A small image FSQ autoencoder, trained from scratch: encoder activation gelu, encoder patch size [8, 8].
Rows from block 15 of the encoder, named by matrix and row number. Rows with one number belong to one neuron. Each number is 128 + 24 x the weight over the matrix's rms, rounded and kept within 0 to 255. All counts start at 0. Numbers have three digits each.
# fc1: MLP up (encoder.blocks.15.mlp.fc1.weight, 1152x192), inputs 128-191
# fc2: MLP down (encoder.blocks.15.mlp.fc2.weight, 192x1152, transposed), outputs 128-191
fc1.888:128128129127129125128130127129128132128129130130128128131128130127128128129128128128113125128128130118127129128127128121126128128128128128126128128128127130128128127124127128127128129128132133
fc2.888:128128128128128128128128128128128128128128128128128128128128128128128128128128128128153128128128128128128128128128128128128128128128128128132128128128128128128128128128128128128128128128128128
fc1.889:147111106121119107142133163143116148036181157085209099161142131098072121085250109113114127140133154124126095134127118030108118083091167158126067094093127127189116155162155115186083087089167064
fc2.889:126120102121116133116122141111117054138127116102117121135180127124154199125134130131183129123176175125137148119150082104174127201132095117143091120150117128143117082130129100125128124148125126
fc1.890:129129127137128125130125128115128129127127128124127126127133128130125124127125126123127136128131163128129125125133127136127122126134128128128126128128128128128130128127128128127127127133129128
fc2.890:125128129143131132127125124126133128131128130128128133127128126125128128133128135132127125129131255129130124123131128160127128132132129129121137127130131125128133127128125128122128131129123129
fc1.893:129128130129130129140126128127128128128128126128128129129127128128129127128128128128128129128128128128143127128128126129127129129126128128127128130127128127128126125129131128128128128132128128
fc2.893:128128128128128128127128128128128128128128128128128128128128128128128128128128128128128128128128128128104128128128128128128128128128128128128128128128128128128128128128128128128128128128128128
fc1.895:124127128131131127136126126122133130131125134124126123131136132130129124125118128128130131125128162125131113127130128129127117125135130126127111130128129125129128139120125133133128127133126128
fc2.895:126130130165142137125123115120152129152113132134132144134126124127131130134129154136125124128136255128132103120132130196128127132135148131114147127129135120127151126128123128090122133127114131
fc1.899:128129127133129126131126128122127128126127129126126127128134128128128124127122126127127129128128174124129125126129128129128125127137129126128127128128128114128130129127127128127128128135129129
fc2.899:125128130145129133128125123127129127129128130128128133127128125125127128132128132133126126128132255129131123123131129163126127131132130130122135128130130128128133128128124128120129131129122129
fc1.901:118113136136132116135124127131121123160124136122128125151111143136126128135125132122136126125126156133121120133107127130121123103127133129111110140122127127126117131119137125144137119141129115
fc2.901:125129130165142136125111116125149128145113134131133150146128125124128127132129145134124124128140255128132107122138132185128128131144132130116145132128135124127145127130108128097126133128114129
fc1.903:121128127134129126130126127118127128129125129124125125127133129128127126123120127126127135127129174126130125125128128136125125126137131127128128128127128127128129128129130127127127126133129128
fc2.903:126128129139129130127126124128129128128127130128129133127127126126128128131128132132126126128131255128130124125129128151127127130131130129122136128130130127128132128129126128126128130129124128
fc1.904:127148131127100134126136133124134119114132127125131122124128124123151128152125127101128154129121138142118126131119135136132120129108129131149122127128126121128131130127129127155120129117124127
fc2.904:156091130166131124183128110105120153169128164136143187126127128126065107111084118143091120146133088127160126110137129128124142118126105126046177126128126129131101189133155119097133132128128121
fc1.905:132255088021223000188075054255177139093115102141255255124255000205000043142103138000182000223124255112255255150210255217143180143051119168227047174126076124115126255123131255000174248255237060
fc2.905:178009123187138255146128141001163123130156095107113020037134255119127219139130131195068199070081255166000072130117000076208129143223215127161114073121185162145151184129163052255115122086105167
fc1.907:117108134126125144108139104140143133149130086120117130127099128124101157135141138185138138117119116127145132156120108026133132134112132100134059167137200122128049081188148150113131135127120104
fc2.907:123134128122127124108119132178143130107106119064124065145103095144217133250159132073152117140133255132123120130118128150170099212154163148224139134074128126103192074129091158129131126126056138
fc1.908:128127117142134127181122119128131141135125124122128137143122117127109115076120076126121128124130138127126127116130125125121121130166128123115144141133126138120130123123124127115128138158128152
fc2.908:125176123127132137016128129144158110125104140132118124115138140129173192137169224133123128076155177112101125139128127144128126122128149128134112119105143125121135118139087129124097130124130127
fc1.909:128131130129126129128127129127128122129133126128127127123131124126128128129128127128128128128127128128151128128128128128128133128119129128128126128128128128147128128128128128129128128128125116
fc2.909:135128128128129128125128128145128128142126169136128142131128131128128128124128128128127128128132126128105127126128128143128128124137128129114136128128128108120128128128128128128128126128128152
fc1.910:128130128129129127130126128124126128127129129125128124127132127128128123127122127128124134129134158119128126126129129129132124126136128128127128129128128120128131128116133131128127126131130129
fc2.910:125131131158152134126120114122133128155126132134131152136128124123129129133130145136126124129133255129132109119139129182128127132145131132111149130128139121128138127129118128102129133128108130
fc1.911:134153122085126111129128154132125109132128155127116085131154102139136090082109133131127134145129170101145109130142126141134130140149121109138109125119139122127136132126153141099094113146131137
fc2.911:121130149183159131128118110145131127151127128139131186156124118126127131135136128130121121128151255134134117120131134166128126133154137133117167127127138111122137125128109128102128135128103143
fc1.912:132143128122128115130123129125124128122139141128128118124148107129127112128118121122125140130135169125130117128129123129137123134136114124124127131129132108134135130097136155121119129131128132
fc2.912:124128130165138132126124117123135127150124133140128152136126124125132128134129144134125119128138255128132114121132131183127127131146143132113148128129136124127137126130124128100129133128116129
fc1.913:128124133128129133127126127128127128127126111129145128110125216129128142125144128133129127129129103126128128128131123091123131127116131130131105132127138128129114129170110128108128128124131128
fc2.913:129128130128128128116132129146121130122128128129125127128128061128129126131120127127133128128109065128125129129128128142128132128128126130128136128128128125127127128116127128135128114127128106
fc1.914:091134125091134106120115128136117119127139139121128098139128106128141124117108125128126130140137171114121120128131126138139123133142122121135119130123131126129142129103146132119128113134143128
fc2.914:125129134166137134127121116136139129133124131128131155128128125126127128132128132133125125129143255129132109122130131176125128131146138131115143128128132120126140127130112129093127135128112132
fc1.915:124117124141124129147124123117140134133126125128128139131123118127109125073120103161127121122129133118142129121127125089108090136162130115114131154144128137117126122111120135090128143151127139
fc2.915:129165132120137134065130129163133119122104126139100104120128150165195167209166205122123143088153172150102128130130123232129172121129130132170139109100146124111168117128075128130087125108128128
fc1.916:125116125135128129143118123105119130137139125126125126135129137132124129123120134128144133127128169128133122128128135140114126122136127127127126138126126124128123135128132124137144119135135116
fc2.916:126128132164143134125124117125146127147124133131132143137127126126128128132130148133126123129132255128131108122137131192127127132134136133112147128128136124128143127132107128104126132128111129
fc1.917:129129129130128129140126123123124135120135128125125120128135118134125113125116127120132140124124179123131116127136128140128117131142128130122126129129134126130138132121113132130124127137128131
fc2.917:125128130151135133125125120125135127145125131129129136128127125124127128132128136134126125128130255129131120121131129173127125130134137131116142128128134126128135126129122129113128132129121129