config = dict(
    train_examples=90422,
    encoder_mlp_ratio=6,
    encoder_layers=16,
    latent_channels=5,
    decoder_attention=False,
    init='lecun_normal',
    steps=4300,
    lr_schedule='wsd',
)
Rows from block 12 of the encoder, named by matrix and row number. Rows with one number belong to one attention dimension. Each number is 128 + 32 x the weight over its row's rms, rounded and kept within 0 to 255. All counts start at 0. Numbers have three digits each. After the name is the row's rms in percent of the matrix's.
# q: attention query (encoder.blocks.12.attn.q.weight, 192x192), inputs 0-191
# k: attention key (encoder.blocks.12.attn.k.weight, 192x192), inputs 0-191
q.68 095:130079106130187126114133125134138100124083136141083131128124132188128162124190137180138103140128078100185178078121145124139145119166140142049128079094130125122195074109192088143225170150088120087156123129090167149160123153115111062128112126128073082131099158128153100135055090155130107131145128083143135133088125111157166163160151091078081175112063133114125133149135114125153168129128143128127128177093147153100126162171104177129123192171127143093127090063115128125080152109158088218129136128097153158136100176108073173119094122126120145091129142207120163142070128123124178142
k.68 117:145201131127079128136139151125108163125127122095180114119222140127131089135127102082074119130177126130109100149147142152130110126127130147183125128125134158127136194185097037117127136118130145128105162166111143043077176145130132165125106158138146126138133112061141153136175117166082165120127126174123124019157117110123043082140115131083132119144014106133108086129117146135075134128131128130114109060125128087129128095117207123129102110128122093157140160141151053086119095194133200189141130155144109090157177172123125093125128148123133109130152142086126109189170125106126121124
q.69 024:104128132128136128128128203128128000128128128128163128128136132128132128128128128128121128128120097128128128131128128152128128128092128126131118181156163092128128128128126155129129128126131128128136128128128128128088128128128129128128128128128128129116000128143128127143128128128128097128128128128172128128128133162128128128102128255052127138127255136128128169128128128174107128126128128143102128128128128118129153128128128128127119128092128146127128150123127128128128128128128128000176127128128077128097128128128115129128128127128110128134128128127128128128128128098107128128
k.69 038:132139128125099138129124133128127131128128128123128122127083128116119128127127138127128146128128129128127127126130107128128128129107128129163128145117128132129127129128128130126128127122131127128125126128150128107227134140128134128128128128128128123112131128143106138128135134000125128129141128099133128129129123128125128128125046127136128115128255050129128113127128128128127128090129129129128128127165128127127129127109147122128122126128128140134128128133127129132129128128126144000142129127135128115128134129132130131129128128128128129135128128114143127127128128128132123128
q.70 044:124119126195101147139132165130103169128169082112250124134138119134125173143096126095074156125087071124127102128201102159137128157003131113205106135208191114124121142127071149121127066120110140121119212121125154131066117115144127128127124157147140049134128121128122128143196132092115125135119104127127123127189143123128129103073126121115128127137148144132131133139131171176099137244137131133128133137133125063126126141123127128136097120112147133127133167133104127134134129183113180058127154123132121124123255079128140097106127124132145127130151142064129137140124134127124131099
k.70 101:085032097128142103101137125167137031102121131176094120166156146114161160134164127168135115119109138121200186125129159127129128093118114082099133121108101114131137102127174147165135124144114112166152115136155088154116088116115126099138120113100118135127090129160120102150114164127139081128110139084133136164052127130134189156133160180142126135132255118092120128144130126116189127082128139169128125164128106164128151134094110140146131128129127167119098137128102166171126107113124088000124138149129129127130125128129116160128138117146110142108089101173182125098099128130095152128
q.71 034:131128128131131129131130207125125095128128108105128128129125124128127131127122128129128128093098130128128255126128128128047128128128124125116128195126128128127127129127102128210134188163094128128128128115125128127093137132128147127128128129128128107128137128134128151193153125143110134128131126093193131124128129128128128128131111167038127127161182135128128127180128162149128129104128129137129113129128128128206128117060136148129128123134133133122123127128146130128127128168128154000149128128129131126128137085163126129128123132128128128099126128126128133128126122128107132128
k.71 033:167180159129127221171107106115129174133129109122127147098109127132112126128125111129126166137122138128056122172071133133105115128247126199136128117133187099128123117111131120079079126136156129113129122128131150067206130137144140165147127106130150101128096125192168157108122115120233148126133124134129151128169129026126126127113131063060161172255127168128128159127130133155131120150094133128130129128153140128119119129132128131081116148131128077129129128133172082093176142123214130126142082110122123119128120128127195056130079135127117057151128130129126126113124129126129108137
q.72 040:118167094058179126109122070128141127126142136143083129125115176070140114133137113125203122128169122129128136142064155128085133101128099140111175110011121114135072149145117126136128200133138101153114048145169077128129173112125128128131135121090129129116121132128132116105130167139122189120154165241118138139030059107081126128175132143168132108148133090129125136126125107127127127074125011122098149107148123179161132114093170125127154126123106106161126120130132124133174079134126123123161099139145098099131163211211143117152165134128106133109088069130146125117111126136129041123
k.72 068:132164145144137136129076104128173187129137144127117153106102057128128129128109122128142137124128118129132097083095105130102128157130132165081129121204132116187128128112125108111128127099158089091123128097091140164223128132209116117127158101129122128128164128128170127128090072131158136126132111145113142161167157148124095128139127000139112111102000133143130129073115107128127128215128119128130145131120149128121102144200126128086129145129118096105190109130128128128129144103129127251114129109118193184114116111126162146142124134127161121144140139128100135128132122179152128128
q.73 057:110152114190129128128088218142128164128039150128106156126120108133128091109129090082096085128133056128107128128129179129159128156135160152124128174125167124128206127235129096127139128121127110128087195085131132129118129125099110128128130128128128088080174158128153098139198103128091157162151128079128113110151131128169128128136123060128102132129082121142128112136104161128078129171128105098206128128128128089116112116131128163068099147128111128118203138102127057085097128193128127169127128135128181135128128125166146136104112128128199130103174164091115204247209111128132128085
k.73 041:128116141154128114128203181152127058069084161126128129135223143136123120124131127153073126127134137137116128128133149128130117124124113128128096131099154129134130135128128109121131128124107128128128130146145132128028128117128123130122110178128101120117128128130166127205127130137119119130081125255128120113135129133136123128148128137033121167128105164140125133145128144134051130113127126128128064088104128130139136121128128127124019085126143129123119183128124127127126106123160131255127128161128128103168113113128128085128128129070129127119108126126127128129136124068131128128
q.74 066:164068131128128129146210066136147078128145105128113096145134128127128167149168146166128161132128187116174173082123129105128074061128087138104106069133069192115134100062181117132124127166133139127143129131069139155228083138143160088128123125128122130137064129128112158127073118111196097035118128048130130128089077128128147160127147123125128140118128128111128163112151101120224118181130157128124150168128128152142103186128115140201156137204178108145083141138142155137127121102151119129098128108112128128141104098065092187123128128150113117123129125209128113119047128126108156167
k.74 052:129132126092145132138131086122151164159141113116176071125193129128149100133000118061112123128128136128128130136163133134139164174130129129255075104143121158088130202184045130142126130116119136129128191147088121110086154126126128129129138164139140138237125105060111145120177121139070134112119133175118132065125126097125127078110212134113132097129068072099140126125128126134073137162147129125093153118139116103144135092115185134162122130128116127145110136142141126116112123198097182161139155134124111102128192140126123096100184140128182122125141166073122123164128128128120095119