Weights of a small image FSQ autoencoder: encoder arch vit, decoder activation mish.
Rows from block 4 of the decoder, named by matrix and row number. Rows with one number belong to one channel. Each number is 200 + 20 x the weight over the matrix's rms, rounded and kept within 0 to 999. All counts start at 0.
# convs0: first 3x3 conv (decoder.decb.1.0.convs.0.weight, 96x96x3x3), inputs 0-13, a 3x3 kernel for each
# convs1: second 3x3 conv (decoder.decb.1.0.convs.1.weight, 96x96x3x3, transposed), outputs 0-13, a 3x3 kernel for each
convs0.26,197,200,197,199,197,193,196,192,183,167,200,223,156,200,214,161,213,228,160,200,221,176,200,239,183,203,228,197,210,202,196,198,208,198,198,236,200,206,210,195,201,203,200,202,203,198,225,238,200,203,219,239,219,238,174,176,157,190,181,138,198,179,160,215,197,202,204,201,206,202,204,210,197,183,186,202,188,193,206,200,198,204,201,216,210,203,203,206,197,195,201,186,204,168,152,196,201,184,178,206,222,205,202,231,219,199,206,200,187,159,146,165,139,148,118,92,133,197,98,161,137,50,90,177,117,177
convs1.26,197,185,200,198,198,200,204,206,210,204,203,206,211,214,208,210,219,213,193,199,199,197,200,203,198,200,200,202,210,208,205,208,221,209,204,219,208,215,218,199,198,213,196,190,199,226,200,198,218,200,203,204,188,201,230,226,220,229,238,218,204,223,229,204,157,157,206,192,171,201,190,175,203,199,197,203,208,202,203,237,211,198,179,194,196,194,207,180,200,213,191,202,200,173,207,206,155,204,207,196,198,192,199,186,190,201,196,193,224,229,216,251,223,227,272,212,196,221,218,194,263,306,215,228,293,261
convs0.27,199,200,200,200,203,201,200,201,200,193,207,199,199,251,217,169,199,199,192,195,198,198,196,199,198,198,200,200,201,213,200,209,212,200,200,200,199,200,220,195,195,195,190,194,193,200,199,203,196,199,207,202,202,201,200,200,203,200,200,211,199,196,201,199,193,198,198,200,200,199,200,200,200,193,198,169,197,204,191,200,200,182,201,199,200,227,202,192,205,198,197,200,206,197,200,205,195,200,206,198,177,200,200,185,208,199,184,202,199,200,198,197,200,200,203,204,202,200,201,198,197,195,200,189,202,214
convs1.27,200,200,198,200,200,198,200,200,199,201,200,200,200,200,200,200,200,201,200,200,201,201,200,200,200,200,200,188,194,200,197,199,199,200,200,200,207,209,200,212,202,200,201,200,200,200,203,200,200,200,199,200,200,200,200,201,193,200,199,196,200,200,197,199,200,203,198,200,201,197,201,200,201,201,200,200,201,204,200,201,202,200,200,200,200,199,198,200,200,199,201,200,201,200,200,200,200,199,199,199,200,200,200,208,200,202,201,199,199,200,202,199,200,200,201,200,200,200,200,200,201,200,198,201,199,200
convs0.28,198,201,201,198,201,201,198,198,200,371,298,199,355,264,189,226,203,135,217,227,214,227,254,223,211,211,211,200,206,192,198,199,201,202,201,199,198,201,204,200,198,199,203,203,202,239,248,226,189,200,208,198,200,171,203,187,186,212,207,208,203,205,208,190,197,195,190,198,196,186,198,190,227,207,201,201,201,200,204,201,204,257,232,200,221,209,165,202,204,161,200,177,180,180,152,142,164,162,130,201,208,221,195,205,208,202,201,221,194,203,214,200,242,235,200,207,205,175,176,170,143,166,192,157,202,201
convs1.28,201,210,201,211,205,206,199,197,197,200,193,180,199,177,155,203,159,168,198,195,164,201,197,169,201,193,186,202,191,197,201,190,189,203,194,178,192,201,200,200,206,202,171,179,196,197,198,199,197,199,200,198,196,192,201,193,200,199,190,199,204,195,200,201,199,201,200,199,200,200,199,201,178,177,195,200,199,201,182,200,203,200,212,209,212,204,200,205,198,198,225,245,230,223,246,205,230,226,200,180,195,199,187,201,200,202,208,201,198,191,163,200,198,201,190,199,200,198,202,201,200,200,199,199,200,189
convs0.29,200,200,199,201,199,201,205,197,195,214,200,209,201,196,165,190,170,150,205,204,203,206,205,203,212,217,212,205,204,190,199,196,182,213,210,204,170,191,194,255,209,189,193,197,205,238,217,205,246,209,209,243,229,259,268,198,201,201,195,198,234,200,194,197,206,204,193,208,201,201,201,194,202,200,199,217,200,199,211,204,223,199,200,199,196,161,185,190,197,199,185,199,203,193,194,186,226,197,126,178,208,209,181,199,200,190,218,199,199,188,197,210,195,201,228,201,202,132,118,139,170,178,145,192,169,139
convs1.29,202,204,210,203,201,200,216,201,193,208,201,186,217,203,200,207,200,200,199,199,200,200,200,200,202,199,193,224,203,202,203,211,208,214,208,228,192,185,166,145,127,135,148,140,134,183,155,131,200,192,181,202,198,181,202,200,200,199,199,185,194,197,178,175,170,187,193,187,197,194,192,198,208,202,202,203,202,202,222,213,216,198,204,211,201,205,206,191,195,195,202,202,200,202,201,203,199,199,200,203,201,189,201,201,199,200,201,210,200,198,200,200,199,199,203,203,199,205,182,176,200,197,200,198,200,211
convs0.30,205,196,186,210,198,179,220,200,190,211,197,198,212,200,202,243,203,198,199,199,200,199,199,200,198,198,200,194,179,152,205,200,159,205,210,148,214,215,201,215,204,182,232,204,202,205,200,179,201,195,161,206,199,183,213,194,198,214,193,211,200,218,234,192,190,115,194,195,144,196,186,131,216,205,207,219,211,208,222,203,195,207,201,169,212,201,163,215,197,129,211,216,198,202,207,200,202,214,186,182,215,205,191,208,201,195,201,200,202,202,198,199,199,194,203,200,194,252,203,184,204,171,147,199,206,180
convs1.30,199,194,187,200,199,183,201,200,196,198,204,200,196,199,201,197,198,202,210,200,200,209,200,200,216,207,200,204,205,203,206,206,205,213,209,209,197,186,200,198,198,201,205,200,204,226,228,204,204,232,239,201,204,205,193,143,199,200,170,199,206,185,183,197,202,201,199,203,210,165,198,201,191,191,190,197,181,195,192,177,195,201,199,199,205,200,202,204,200,202,202,217,201,203,218,200,201,217,201,189,196,180,197,199,163,178,198,174,193,199,210,194,196,199,198,196,199,256,249,216,243,245,230,243,237,211
convs0.31,169,184,199,194,201,202,174,193,197,202,219,208,219,281,225,257,323,230,195,191,195,201,195,192,202,198,199,220,193,151,208,176,171,228,192,185,190,194,199,223,206,199,239,213,200,270,258,224,212,203,215,195,173,189,142,165,200,197,182,193,198,188,204,216,194,197,207,190,176,204,189,136,201,215,230,202,210,208,200,204,199,192,201,190,202,202,153,191,197,170,186,225,201,196,216,199,200,219,187,262,218,253,237,216,271,216,198,232,321,198,181,250,191,168,191,131,140,151,119,167,199,138,132,188,170,201
convs1.31,180,184,199,149,172,188,162,191,199,144,91,199,180,160,205,204,192,209,195,195,200,199,199,272,197,206,231,245,206,202,235,203,200,292,226,217,195,171,146,200,201,200,210,210,195,196,186,197,195,189,202,200,198,200,194,212,205,194,224,214,205,255,273,215,201,203,210,188,200,201,178,173,238,199,195,179,109,141,193,169,201,203,198,198,185,172,199,171,180,198,188,202,200,173,185,161,188,187,203,158,196,175,165,175,122,154,129,95,213,220,202,261,269,111,202,198,37,206,213,196,221,238,194,228,201,198